config.toml
model = "image classifier"
image_size = 48
num_classes = 11
parallel_block = false
patch_size = [4, 4]
conv_stem = false
optimizer = "normuon"
nesterov = false
max_grad_norm = 5.0
max_steps = 12000
batch_size = 64
lr_schedule = "cosine"
final_lr_fraction = 0.1
warmup_steps = 1200
Rows from block 4 of a small image classifier, named by matrix and row number. Rows with one number belong to one neuron. Each number is 500 + 40 x the weight over its row's rms, rounded and kept within 0 to 999. All counts start at 0. Numbers have three digits each. After the name is the row's rms in percent of the matrix's.
After each neuron's rows are labels from the 100 images, of 14976, where the neuron reaches its highest value: "responds to" is what is common among them. Only what is clearly more common there than usual is listed. The data: capsule endoscopy frames (Kvasir-Capsule).
# fc1: MLP up (model.blocks.4.mlp.fc1.weight, 1536x384), inputs 128-255
# fc2: MLP down (model.blocks.4.mlp.fc2.weight, 384x1536, transposed), outputs 128-255

fc1.697 094:537491520517472509505497492515484417509447529511523503573420460554555528500520571464571526479494501512528505434548533461490402453453473509428501553496464533469536521412502502444500486472470597507513512513512466473501432499531577545556560588563468435534507431432529563431538558511391418541528478546484445519598524502559509514521443456488475589544473525521475441416509473472536476547463
fc2.697 090:594452544488528441533525510540532558484532536526501569515453489479495525495556424549529478475484557504484503566459502515483500530549479502472448446475476533556485500479467441499534498476437486533539622531497539491537469486566492562462468528478488448512472416516540516538465497558475559522433566513472436485465449511447477586536454496417462547470483497502442462418505572516545501551558
responds to: finding: pylorus

fc1.626 098:532466454512473420522523531505573517466438504517452498446601468454513459551533470534468468586483441522482444481514434525501476384489495491511450594481369481552483480500487456513470562555462416431519482560526456413534524561499510530516483540553483500535563543579470503475475471507495497565530522508513512500491528475527492465512492500492515541516501506521494475456495489434604430557449
fc2.626 069:528492462453455451467433515529486506456614508465484478458449496588519493501503507492560519442448490497566505544450469490460569544508498544457472559540514529549454450488523522421526489545489474502499568411545526531481466449499456497477507456548587501479441510530501462562459540531489527473508547483522528505473521495406469544510483514512395561472424485475538520445535470481527501564450
responds to: finding: pylorus

fc1.22 098:558556538517580500477471455540545484435497448510485568466507506550533555557529476458522506417539478510466448468511512518515608507543532512445500452530529447465498530455611497540487526487531472561504467505490475495480470530467500510505472572532460508420513567487541531453519484489530509541477512504462543502536540441512455536411559526503538462485536477543498477513499499512436467446454
fc2.22 087:522550506482512481521514505568512519548477510465482468465487469443465471505471456476531453468484492499459527572516460548460509536469539520488431472490460462506503507565470470480463428466485555526571516533488492475548483435514472533504491479509519508452550538548453519528527480470463518530509502470597480471497474489505522503523456511525486574448455568503489471454474538456510465481604
responds to: finding: ileocecal valve

fc1.747 100:533518496476457552555513465472519521548478481501518445481555446435480563570553552460494479495547523489571497506503559483470497493487517443575476563527477509506476435467463464481573490482523467439477484417501494528525492471563556554497457500552605432614510514531515521507498489504494514450528547557444491532529443493453523542493473484433484495522448513540438483483453494466539522495558
fc2.747 113:511506487509470488434510528502504521471503529540547510539497482544535464491508463570447501584451497475472508485489463482549479440476508490422470553434455437471564544539493516577493575545421552475487535560534481506495570484495544499508490519518443476456509512489517588512465491497457471522439513556528522562543503463575474453578554535539509473552459447493410505543483493445473564489538
responds to: finding: ileocecal valve

fc1.547 109:469509494513543538472453551502476521483504481530469555487475457493460455422530511518470497486534489526510613439398525481543522566533532515537442493471494550580508475529524495494526448519531508514528510527502512535427510443583491428471544463556482513568440528431433561510555453471467554482508540419487508482537564443523484467468475441486451547522544456498455486514494500577458473471519
fc2.547 109:530523499531550495608518443502505478553457444462519568475443493464472488525553533483529485533498478513552534603474506497537476498492540546483503512575461535560498465524509514530501516517538458470509544496493551529494489486523620486491545388436541531506585524530504476465547537417498493556470480463529481506460428543525509536452451508454576497512475439494463488492464468440545535525466
responds to: finding: ileocecal valve

fc1.228 091:508510539548487491488492542500393504427531559523456554526483440474543525498491443454477396504467454522439488494509497464451538511517484469496466465472529503528494492425496546508516498452484554579521562556451534447488433488508480569522457493517484505446442485496486507496515538492504438467548513516519577507415510484506496526496495527536541449541446530524492475524531510499566447506548
fc2.228 111:570531499437533490525462517517564482535506494445569521536466464522546459472541516500479494485483507475525617495476491494482502437489498551497497481475461507488533474471505501529460518571436471513518491489470466485588559486486551508494477477478547519582536505491571503487522459508527530520542569523454480505493502493368490523525443422492523556529454494514491460474457498454506504410513
responds to: finding: reduced mucosal view

fc1.700 104:538479504562441487439476491477487473468499482508491567420552510535479478508483505451515513454482505540443493390574512475468515513489539517529451504543415543473551414451445630471499547475519484552562470499552513550504485479494574486465526525551498472527492480565520438457551524486501563512558502487506545490530483517501565514527462597456474512477528508519500531501599527516531448477504
fc2.700 104:443528524556471475498494508479472472526531556488496461481568527428544494515488533476480577499541507512481521465492526512535448518501464511476512450507426426510545493551505440466491536491544513533476439524543503496543433491434527523566501445532563451490481552516521549534448509489482506576451496460496535619514418514492493469492553499495529494556494422528491476454523491466486488505560
responds to: finding: ileocecal valve

fc1.177 096:444508571468526544463451410434484547438514504491433431481519453552535524465531535457526521458500568512489553472460500457476488492528528474534491460405590521544512469507544552461580501503455458506462474466452403498487483533457459417492554498440473597521479457483511510503549458522510473522502581474518485482516466514445478495495602455507477498591517445486555500547508490482574471459552
fc2.177 096:443511531495445493490518579491497523475472461437527589571503444477540523519489532533507448510488514522487542505533508522522438551484526528483473496521501454533480466474518476460503536571516489495490536484450532494483512543498511512525468486531545503543502492477575481426535591448525503513538499489523557569469533538546494470472499508445494520482503527481498516492527526502425514478514
responds to: finding: pylorus

fc1.276 093:447458580540486468552568531519459452537441544512532495498463492516501465506545627440425535553479397483548433506524495469475462499565464471545495483428422523581505478538551490472522566522508518483492512483469528469426570506495502429484497469508500402489526509501480519488541487486504531469489530547485445465582465548493462505443482613530484461530501476484539464569507490522526455439406
fc2.276 140:485495491558549502559507428432464524504531475550502466492558545497518538526517513478490434456534503509462503461528465432559532538482486512529470536503521497529476529487494490496541451498471511509554489537530446537525453583512479488465504509507409488510478473489581524505420504447533450500489485492529524514546504523526546404528547498427519538527502494521458513511441485531401509557508
responds to: finding: pylorus

fc1.103 101:398492530562551550528507537510484517474416456490432447487480474465526448484479460566456507518439439501537497437430502554527491505488542452497471517481452482514538529526473476462469477596487452511432561515478467486464479500518487477463521482467477481445537475458430586546448544454472545502432455520542461530483504495445463542493543555573507504505520535432484522482481543495480492533430
fc2.103 102:491487485472502426529575498487548407529611505490495443526491531539502488552506465519391445483499493523557494459541476474526540480459446485565516508478507478525449528465515463483577502466494457496466450480544514563529505461484445502540459492534501585547520497511547478434503569480463456493481483465561533441555508497467448484498497491512468507428538473488492532426475498514456521447532
responds to: finding: reduced mucosal view

fc1.504 099:554501567526523487511468531523464433487461522554464543446477478488506430465488464501472551562564439532517385455484488510448551508488483583517421499432422495508508496560486529520446486538518492489571461537473480458518511453450557542463532388580473528505469426450541552436544519503452504419555546582545503461495539495488484538473487535513555505503526498488552480486531441482526510511475
fc2.504 098:567545476580555504460499491486502552474447463528478484525526542487489487576466477512519498469474496478503546594533547552462470449442474464464573438583484511544470576502470563433532494510485494559548504524422555552430505473563490481579511492453511550517537521496469529501459523485507492423493427434476507505483507511415509421453527445470507567500476532494478514549466508441522506435464
responds to: finding: pylorus

fc1.384 095:452493478495559481531461486486493546547561543523484507523484520508485454464497448508567496512473544442538512471549526458526517479516548498430440480534494510525518515481490531505496568496468475451464458432489457421557423484452533575489602470552525509491525491543524547505582552545508576514523452566567485463462443488500519465462516503571508548459486449508444427540426571480531565449511
fc2.384 116:513533535544451438499531509454533471529518519515447596527542477506530504494536468554455488485499471565449516557461511508513486529512498469543538519537437483514469553487500544532424446586459568494585571548486435485495441469564466485488503492510528479540539518467473493422481443459505471513473482446479448541449583520430531516436415504512507487469453496430552483518525545526528472425569
responds to: finding: ileocecal valve

fc1.308 105:502461499499462513531499488463527485500517507502517484523509461478544450503460559526500453512495524474424505423464516467454483583507520539499542492505463518524546481498579507557467510434470476524501466504457489524476439479473479468483443550482472478445551478535493469616510557496567469513496496482499455526493500435447475447552528428493518469585511496436458520491431464470396568572497
fc2.308 098:557495481535470569514547500524553532481480526503516522505533610493388435501526465492434525395528429574522504539470594482551545459459487515526448479515500490508517474539466483514567505515538457460535519499508480481459477480507526413470462512568510479472441490499491437577483448494504621488532468529472489429433468492551538471478470493493473506510520450512401459448529490510547449493452
responds to: finding: reduced mucosal view

fc1.363 103:463515496546557534511478392510528443523511458512495475510455508497514500496499510546492569540557512495491491514474552536544456468507458501528483564502468521491514481493555513515467493481453548447559541487572503518585473432583473523543531615496533508573424442502524492502502479567570513514482544464553527490530401520502467552532519500498450530478516507509537531473575571492475462489471
fc2.363 074:578514473512427566463553566515448537461432524476529428489498515536465429481523431446478467530481393454500464587505501422513454490523559530495435483499482484508462492514483483578473596487464466536524468524475503529522552456508496480504524436532502457471561424531549475482513465483518515499484465463514504508498491521513567508578504500520522448559429491548520550532472446532497485486530
responds to: finding: reduced mucosal view

fc1.232 103:468461463544485496512444508473492498483495464552472497505488575507505545487473474492435459497507412521546410520549504514519472496550499480545425545434425439462542517524492494542507530477416500521437528579500465506428518509547494451504465433525499474464513525458449471538541414492535487480511485476515494534519508451602508480492502561485519503463541461479596487474619505495533490497454
fc2.232 140:505466521562511545527454466558487457510501509503449404461474460502453461420452546517540439505563443464502515508536517465583520535480432509528504495495474515484530442521541404484560452471501482518466568469508504519583552556528486471514432553504503474524467450470550506539456482498592531495505530526582462483524527491526427516459503494533437472421462526522430526547509526535414499497528
responds to: finding: pylorus

fc1.416 096:522467520565471544504498439503541452498493511506428485480435533515534494536521493417589517463455558439475461473596505524504447501525465402520467505525472538468514518521466546450518519478509493458549514571539534541500436600467481512514533441504420487519480500479492475493578517427557475545523465525500508531486512439498539419546511524374532511498472486522462454487527527508480527450566
fc2.416 135:520469450525456512511521539415471515510551494560459518468579516486495553455576569543456566439539453496529443469490460530506566535523491482455529536554529474546497586470501442539498475533481522467512516516451422537441561498461489509556400463497466480477513447524480511500510530467487496476461461581513483520570495527392507537487529536479558538520479472485542527491558466539489500532509
responds to: finding: reduced mucosal view

fc1.732 103:492557589458480462484449482524502501491488557509488453565440515514510459484533528483562462544524545523491546544458457563452430483492508572484486441441452468475466455473542525512485466548537529456529427523520390583501484594507484464451559475472554543465563449580456509508530461488538502428535529491450484556532487447471505560503464510400490480536574532493459500513513472507479508538504
fc2.732 114:516514525422518517529509518476432524497451508576533564497524467550503493532468486513483439478510442457461496477540463444554478517531486493491479469496591455512448530398487474460473526436465517524522567470534495503508551561501451470527527517549512454384554501566428503525550516451464585507486503454532495456590519469474453456481547445459477531379539486534473522523496506523548435516501
responds to: finding: ileocecal valve

fc1.458 105:501482546532542480477448427462464486500496479533490442542590532497526448494548470532439533438444492450541569495514515503459493464488573460425429571501541501504512482473503535502492548577490460447442547492485533405544505475457528468476456497556542507488503470451603519489460558523541477520549497468597432430543499525487527500528522445511550503451476495491530531536561449539452528527502
fc2.458 107:447505553545468601467452526555513502495496498469489435446489514528521556522434467464493481548488532550433532433506558508480489539463428450475505495428501444465534496466457532499480505564486529433508469527497529458529479568571539499465519580534524496469481505491471449421524542516517503482436429455442545503502496509499465513554477495548441534532548498485489497466517487490412513512508
responds to: finding: reduced mucosal view

fc1.591 092:549454587549523498493492474521429523444534515564562502467458476468509488561518421516514489466499452475459516451509512510559557543512532460550503440505508514512435450548537527471415576421503549493482499571506516478478495514509457469583508571427503462572492553450604531525420473479547397489528506456539478503485448428493401535474500472427462550475516523488514499472503471431494438438451
fc2.591 095:459523455479525496429511531548512519377515537550478445500561512572540445509433479483522483470492564503459510553530448442534471563524500520513486487566509529506566461512481520537539477475412503527517463472461515533480514487470508438618460451521436518500476454500454531578547535525467580483499489512518587487512507483506508526474501507526513454481518503553537490462546472487487454519516
responds to: finding: ileocecal valve

fc1.346 109:546501403494492521518443516511490539485534530491489418500523469431549415514452498503519549475499492524483482497527555491546578547507509495509590512508503508533482475558519569520516512485517517482475475518486482495486436445496528485507531449435471515529527435525468453466480481468513488510477470436559517530465490608536518568442499492491526544502499493508498514510432449506499579449477
fc2.346 083:476563587443547450479490543540446518497486521519478488513501466475558554563502453520540557448501533527512491555489564446543491493479449485503452456500503537528468529521461525507510497535522510492455552500474518466507462509522459629469498474513518475533549478460514450497487528479473532478465528528481496509468557492502497493486462553514465503476474473495487486484514464547483536545414
responds to: finding: ileocecal valve

fc1.520 105:501549501487528495463556480543528471417475524460401407496477485538582500447466533518575551547580555490504598509473556508501472600513434462491491529481534506540444406529456484505452562500522482555501494550549503416514518482487528610493519501488542464519519463515491459459519527477445487533499458473414471575508514556494541469535445522473500582481438530539571392484565477538490486503431
fc2.520 131:469496432436529534529455501455507531504463464417525582479489511491461487447553401492495509447491514543411469457453519477505499513498498451502504491529586470524437576496467520553528425463502557551501580502449507509517540522528536483535418569540469535439472546533549489519470417528514516439501469515500565484529456491478527495463425537485490449469498499548489543556577519516486511392499
responds to: finding: ileocecal valve

fc1.99 104:508504468528509492453478571506537523552574477507487535498545518445526486566488395486390525547532429524485429422485465484475517557469495521546487533557492504522507429536556539507412466495478555567469547458542506504486512473498457454504622431490466470426446442516509454526447579496518492482537450550542471415449512464507415522480467427430436521481530494441508518467458482492479552540544
fc2.99 115:508473513517471470438513480507455428436549520503517478527569538548506499414475441464504445472483520441482564545514433477546461510524571492498547515421451491511537521510550511419572593506554469497494517535435456527460455457522368455500437564498483552506472496482507575514503515468477546549472549464500475517530490502466514542604534487450458513519528520494491484497509507460485520482500
responds to: finding: pylorus

fc1.420 099:474485558405492462493479597450397461499506412516464487530508541525500536449495495486471550527518493418514579460478491603475522582578538509565438601555401518522502481487415486454496458440512451473510523509497466519455469514559464475443487413519494529556511459481468522464496490441462463571572494433561544542546523504504519375514417495434514514505532554491444547552551504505479477484502
fc2.420 109:464480492500467395519539571498452538501457534526514543497439473528512553454539539562518437552502436456489522541439512484569501512558491400489506487511459557508509506532477463521489459597460472543472468472515520507504472541498585483490524463451554511501458490407547523409523477431477501472443503525481544495416548469462474510474451447490477509507498541441503503522478470545556494455466
responds to: finding: ileocecal valve

fc1.470 092:578443514433437475455556549552538489440488478509468560532492451537505486502485519542507555496530503549447576518503487431489499490475516569482466493419604523533384524569503576433531469539415458546449537490557447559534512581473497494555502585558501512526537507546455408479497481445427502473530567526470497479488458526511499498458523469508489482486515426540522444460507497508486469542493
fc2.470 094:458550495507497514464539426488554545538503419480551495543525581507462465461548460488509532518548482471521467488543531551546517519431463502525490544528506491465492548523486504464545523424542505472541495580491528475486534504459517448559482555463563455553552454488527518460453497529503444515531549488515435476470551488480508499557490518600508473471486559452491527420482485432472514497476
responds to: finding: reduced mucosal view

fc1.165 099:548499451473436521515583479458546478460440559609519487534493450529469456488541559521543463516492492470529512479521440517542492492449528532428525515432538536589435515499484485496476447520435439486521501475558444463528485489447546503469531519454508464508477420531523524442545583494451488515472505487491505510492463490487507548442492481607518419458534489568480554511435545498509528528509
fc2.165 077:478535489529467454473468539501499533615520530440512546459517574520478579524500537467467484484512485513453555537450502520526482442513425496464508494521511463507588537499540527443504524480541529481489475522459579490492475481525469507510469461491412523576533464450440588556493519508523477509466537522490410510482508551531467543564523510474482528477430544500521448452479490507510503441536
responds to: finding: pylorus

fc1.752 096:433542576474548503542522540493501398481467514510480391548484454463530467537533485518567498531518484516441508470566438472517534565538481508508523525458583487548482467506406471498478491454469491579467447572418520465404487511494606488475523546460521454469523556523439432462474590536542480459486482551534523502428536537453527498504462485497541520498478478541477471422448492531516539506518
fc2.752 081:526515478535504485501530536520439472469492497528503572490470605476468525470508501487519512464543592558568451487524475579456473504476498433525469467537451444499494500501547521556493414479552516429543517531470520507574565506465564515493486468547527509495487435456511474570517513491521469452414539519489531478558484500411449519542466535485493471529527491449530445532530506451519483508477
responds to: finding: ileocecal valve

fc1.50 088:452441548483530439478486466541478520460530479544490538489545540491451502468483471533475530457462474529487469482473427474495500549490464489518511454442507540507496574501485528454519520502470545524477521493466549509501449551524527547569537435435504431487535507530466512377489482536543512520530566486438424474556429513513495525485479487504498455523505471530528599515543517553467450482520
fc2.50 097:539507485451483519509479529533566510496419497462500582544498505477525558487544456479492439571464534478495569481521443505493515438548465490512530484625506479529573448495533573438521514544470433459479454503491436518544509551443495529481414467484503470534531479481513498496531468399551465516482516514529465449476528476528478526504454522482535468518481506456400524485490507509485451478441
responds to: finding: reduced mucosal view

fc1.368 099:429487497489466545517506520523545495505465460475545462533465519580465521503502441517470502377528465473523477555504536565547505610520508601459516437524423496526477502488511493470536460501448527493516504453487520533512475468479500546540503536498509543530546467564505536508515569545471506468541530501491508548498539620480543517536479476521414458464528514397511486508482502485521488444470
fc2.368 079:575515571434520523481478573611501482542443488485511498527460560493508498553474530508455554561511541524572570470535445483536550497439476449446549521505516425520529505488525544472509464491441578510477511436488518487440495523491411479508535496529496491488514561524454492439485461504493461498541486467468485440494480484560393548520524520525488441510462501539464539514543477471560518526496
responds to: finding: ileocecal valve

fc1.612 100:568473514484499534470516496541501513484555495564582545569487471482469470540398488542528579482538524541473477526483508504469494533460523574494515463441493508497479493593532495500551515462480436453556633542566509510457451451578535482518508527552487441439556441412481501573506494461535544473520486459534408491455455564496486520534434486425481441533484493488546569478538444508441470503445
fc2.612 086:544488483517517475474548459471538567478443467451545559472491500467394508535506524549491526469521450522511462544476465532455510491486549595487486553500525544513564532489487523489538462505572447502534571526416457489522499492569499465514478501508504507479513471550562450533482522458481482469572488573447467504539409463450467458537458504501435497463493516512580437589480486510561482465512
responds to: finding: reduced mucosal view

fc1.252 101:518515599531490555417497532432495485548521513460476538512530463478485529508485534525485528459492552447515537410495541502485471573469502458521481462548503485509514419522428555549524475468456540476462532494520513591442529516555586502356458515431532457441505482502513448541574462497466483490426513507513464496529475446427556513525560558478472540485549467534500513486471574481435476521460
fc2.252 094:490517500526462535456468504474521395503503446468507457508534467508504468502473456496481412517514476530480477456510430522507481452546534487534556506455364502550568542537483509526495491483477522486541492465500502503605450465516438537591524442439541598508488441468478587535489455486518504473595482404515459478419439550530442507475568481500576529507489585485497525533478437557499528530589
responds to: finding: ileocecal valve

fc1.678 101:424478384454469459517526458518506550478472489481499509502516464441566478495450485469473536525477543516517509485520497436466495581539546496451431489513547534519520485503449518599490520538456446480479489487513488473480467472524509454463457568497517541421543489470523540516505502486451526489506588454508544414404540449519537489434493476444499539501463504450445568499535472475446528460471
fc2.678 075:525496569470432563473415546444475507614462465512526483455510497495508477546453520540492552483478467534520565507477419519603572465437452457566459544501438548588477523559516530496566554589522494521538451416492484481477509593498455504523473453517479511526457443515545539501561463459539415464562536468555503469490563514558436495479499509494535429515519440535485550487496561536515489502528
responds to: finding: pylorus

fc1.525 104:469488489491540554518486523513486413543495503476502445571437574594425581461492478537464439533514440493487493490485499588526571452405483533536486513497574458443547516461470489402521468485495571482466491573504547457534541497506584549464526506468498572588447455491515520501415514574519441522477482519462529465454523410479519516541534538497488523415524505440564523435550508503470472476524
fc2.525 135:500491511484466516595520477544458557490562571525480489507500444539506562528463494511480448499478485540439515514533554504478535500511466483384525507583444505456528527513410487522507418460454480480549447497502502490449502500464473511486512543474495539561501600484514455544472458486573492467475506503547466464496495530474492494563482442472522463550362477533426516481500533496548484498429
responds to: finding: reduced mucosal view

fc1.380 101:548486508464450461480487525444485505503535496499496447519485473515497480633538554491575485561487484549504455460487521518476460556545554521518508479433519519523510475472533454465520518493474459463541470586438531507502441435482506515614461614497541470506525475536526483511546484484501456466505493501500483477507531472566460534399489532479490507456510578514500530516576477431445550478556
fc2.380 114:558534535499488487518431430527497494561480587481482546506489497518515467488528416499521492519570469517553550498468537543486523521461418494491469449503494498510540484480518496525460552420481458519465507569556520467575500468492501508593479454514480470583451492552497523515498458495469399509539539580460469491490515497514480519453493527541532521441497470499516493523545483475611531512451
responds to: finding: ileocecal valve

fc1.558 102:529586467478549512550492541469456485493451507478576428527433489508460448507539474514464398526528506504417508500468499563549459489504499495479537482506487533483464470516457518448470490441549536477481558523511578531517460482518470490377489484450519463523552508454488489458503486477478565509503481514467472477452512513474509485448493484486413455520484498469481503532520455468503537597503
fc2.558 094:535503518526490465474447493456488519537530529459398566486502484510532528477447507458494565517556504496542514494489506539507540558558504454516534461577511455547480486467445482619561435477544412557439474483490431395519514498448524464483439533494477554523425449483506581507523531466610493447518472526549502534542520479464440495496563580416458488469465529487438598466455585503492514449477
responds to: finding: ileocecal valve

fc1.221 095:532515463534532569511501442539465479536469435544502602523551473556521527550489503471533545465497542468445494482507496432464505502500447516495550447431518519472465512478565495547400524449473474471502501524528523452468486501507468554519492518463470457522518591527478512493567478469578530464475470463499548550473561549527487524415447473485489444493493499443423504518498536444543541571480
fc2.221 122:474451466495467412548471562496492517444476603449509488575446490484506451421566468525449563558505456460531441531476449461487494531576460426467558541562467508520495609462459546538466466519532391539517513526490466524548469526504534499439540516500493453491513477433524422459542500487520502527490518468488491500482489513481469449496536528411493488515537490478559573518570492500461525476487
responds to: finding: ileocecal valve

fc1.327 098:425428496500510518541526532439495533566518431494511456479491488487462479434465486495505497440527537505528535451477522483525578445396517551547535473490439462507514503456464473490468532439507514415476535576497463477451582482572497489517480491504498499485528451577391467466491522525494481464503546485490498496465508519523549563544421499574489512499475515465505503469552538509541522552447
fc2.327 098:489534489460441543428454471564473497538476560505501528479484474488563561439530571463467544542437454496546450460487535511469447516516489474503395509434478449439522483536527476548507508536461566441464478533575536463511503503492461518555507566490494459512498469478499493442506541573470480502467451552539445506447442521461522559530488533493484539503498534532573504500424524457446540438494
responds to: finding: ileocecal valve

fc1.421 102:528465556538542448461473483471419483456490493514468479507520427533566458536451516524471530525499525560487446424482462532529526526509532524439426493540540500557440542539465501490511539524427543478527487509458532478512494547476485408514490521483417521466563499475476439435546561576555554482491506543506556540490540454532445487555615538453560481509500497484454482543438500523493474513502
fc2.421 077:527466518508514511506456520513466505440437518487598486433527543411446509494514484474514492498516496513470551513553528444444508466549525474496495497482491476484553440510549509520500497531470521544501500500455506493437584446492480483547489551515444473525482511520606590545491508446517501504464503427404597505552514462479549533473554446483490501444497458503496502481491507531508514512537
responds to: finding: ileocecal valve

fc1.444 100:526514533449433474446521563574453573464510530506503546490503551459519436492465473588560473519563568465469551509509547518501513524472490457465455500511402558505501496480484470491498523567524461518507490446531527463512491427496479513534557501488507515552518375535502484567503491525526343500508443514541469573515384501496474511529520502494438571546494539485514503499469490499511571466422
fc2.444 077:512491495503504474489457587493496471486464482459532512463424452467524545517512559421494491477549494511504434500493458441495443454425474472483475506498472449541604446480476573542508505574422480494569476553525504497559487526453484457479519476527543474472544516532375505432489529486476562517442595501534549471500421528462539486481476489489484478472526512503419515533477495553506505489438
responds to: finding: reduced mucosal view

fc1.571 095:426455495506497499483531469479528443545539516582418505500531483506497471527498520522522451538490461426399485459436481464486509559502505541455488521462526525560566574506519486484444523455433487488452510507471538540527479528500547501476510464499495523494545539513425482440521533482440498603522453491497460522468478503490513481433515496529484525504507490520565465430485511447469552572506
fc2.571 109:552544449484489481540481526510442479453487466462474483519466465427497602531526577483497480480411490569554490519534531522535476466412529518516538474532561480509512518510496482513480519554529493556510482438497450448468501449496457540506447534437532449492379515585507514453506447530489546437581513471542542522514457478546503486524452538539507520538477515460475474543495518445510482576506
responds to: finding: reduced mucosal view

fc1.539 101:482550469467494477450573541427547428550480555517447507538454496537508499520444503525505442557474459519565517454499508506499514477533483486571497413478468519476445498522523469471522478518456527455533498437491438497466496459472459475575485524528519501530552441477552472601438428524500556489526475449488483550468498485509480542510511500474491582479453502496539481523503577500522499485500
fc2.539 096:512537481423453465538499399487456493515507549425506525520510516472459428490472494504516550456492478465496477473452485504513482554483538481484504559489486470548540477564430549511598444496511476493521497511501569474510419488482540467403577400525515503506449584510575509551570535490482550499506421500494485481549463492504511478544472483540500452490501388465580541500465482548522476531421
responds to: finding: ileocecal valve

fc1.526 095:462502537468458552503545560417490590477472457505538490461516431551573523525544438471486478466517502583416459469523471435463471470504540499485507454500498489487418478488531462436487494487493557535495452555528499525468557484425602447418521522477524433420613568499542589419506467530522554440498417462502521549545489459447490552510442511505500496575545491571495548453483543543465470502426
fc2.526 082:507573461503477515516546526580511491550438577518475527427440438473516488509430460544517512475526548448494587465473468529494497477499497492459475500588498583468497468469497473448505451457535429416540514479534494504524474492516483455568475450415425547429472511511465479584494443545501517521523494469524518511447482471593512502555486517503481503527517504542475472458518556442532525514450
responds to: finding: ileocecal valve

fc1.756 102:530555442483555535549497541521476556600508530496569510489398475549455446499447510500447541514533517555515504467502480570445500506566532419522504489566560453486487474422507564508532481495525441473462453460475534497474550482463477474480487422513514562468546532532502516502532556458451417520487555482465520536600542468458453487485514538509483469561447487504571513476540593559445534466531
fc2.756 094:500489443458537486475517540445563461527520559449532488566514556476584464531521535415496479543521470497544515493543468473466521446485544556491568531479429537477497499531466518521562466496483496527499520479519489510566445505547539430492490482459459491519436523505540522438482485595499462501515514572510525472437561605491572543486478511514528533602516559461487427567501485557480522505450
responds to: finding: ileocecal valve

fc1.14 097:485487488482453493422526512516537425495527464538473529477480441546529525486475502448474447514551481526499470546483540551499504491515537490432442490451470549531481415498470595537480488497522459452560520543510528469537454442549538553505526451477531511536480454539472469534516507497492504516493451476478486512557444483512451584501488512473528498491462478483494502474551516540521493439410
fc2.14 126:577541508542470502468483486460451464516468523552554510429520525481567465502511599444491543506467562519511546484561508606470514529482508463462540547494505496420534502493488507454431498567496488478484495457512510404523556517512507439404471482522447530518581526462563513498473507543530447505449475461561531474450529495482479527491529482526530533506536528437463489507428421470501566497512
responds to: finding: ileocecal valve; finding: reduced mucosal view

fc1.677 097:423471442452463498537492491472452451488471435453557490510582479510517457467488442469504563478419544508534483522473538525497417524493525487512472492509503499467493563476403484450473526542457483477475507478521518502584478488515466478557483535549509547483566484471488563510485566488559509544474505486545573485508535466500504453526520428469493458420537601508542474491509498549537578495505
fc2.677 092:541464498525523478453509504500566531436509550497399472425533551539456535463475481563465465526492503552434523485589515531499523499553620509486535407506466452568489547494522495545515404466507533447502512489512505449501585484500491511512518503489413495495493457515482471508493529447491569494436506436440421470525511495517557570494535517450417533469550480470524543499558442491477401515532
responds to: finding: reduced mucosal view

fc1.359 096:486541488468475490481539462496432451493449471539569576472587533530458478469485425474578540497454490502476515481547524518494515486512478524498479508507521483529494508518547523499456517518528525524503462469526467425535483548430460560447474514465556475520507462524558471460481486486477445393548536489499443438479483552453528534519514555479521534488531425591526465504511413533502462568493
fc2.359 079:500552522517452533516458541502524472437534477485511446553451528423549525433511480472563499482468552459443514480555494461505554521452522490447539580509501538539564507451517529506503498438575499493498564468544492568509574512556592549531511484545484535467452469483439519479453480492513462546444547465515455462528492556491532470480488440503485531508461579420475529506560492424565506406435
responds to: finding: reduced mucosal view

fc1.686 096:580516577517461467466462446537473471526491460510473456526509487476539519513520532523541487503464470510503433485521418482485519563527476512545455557499493423453605535575432492481547461592541561434513475536566505450473550492600522519485424532542494501525504458485542480516451450478488508424490431503477522384504482463463503599427495488489427508510533561541525406428510537542497546460504
fc2.686 101:471540456516524467543455466511507540438396446503477488496474486557458489521491459452508499452558522555488508499514499489520462572494525517445511523494459536434522508485484520517529516538505467521542491461476502584484519517494503479429498523550540533527574507545489537531529550590530550557473467440559541515497487525516444471432531557561459607529516498476534554565486430502503532469490
responds to: finding: reduced mucosal view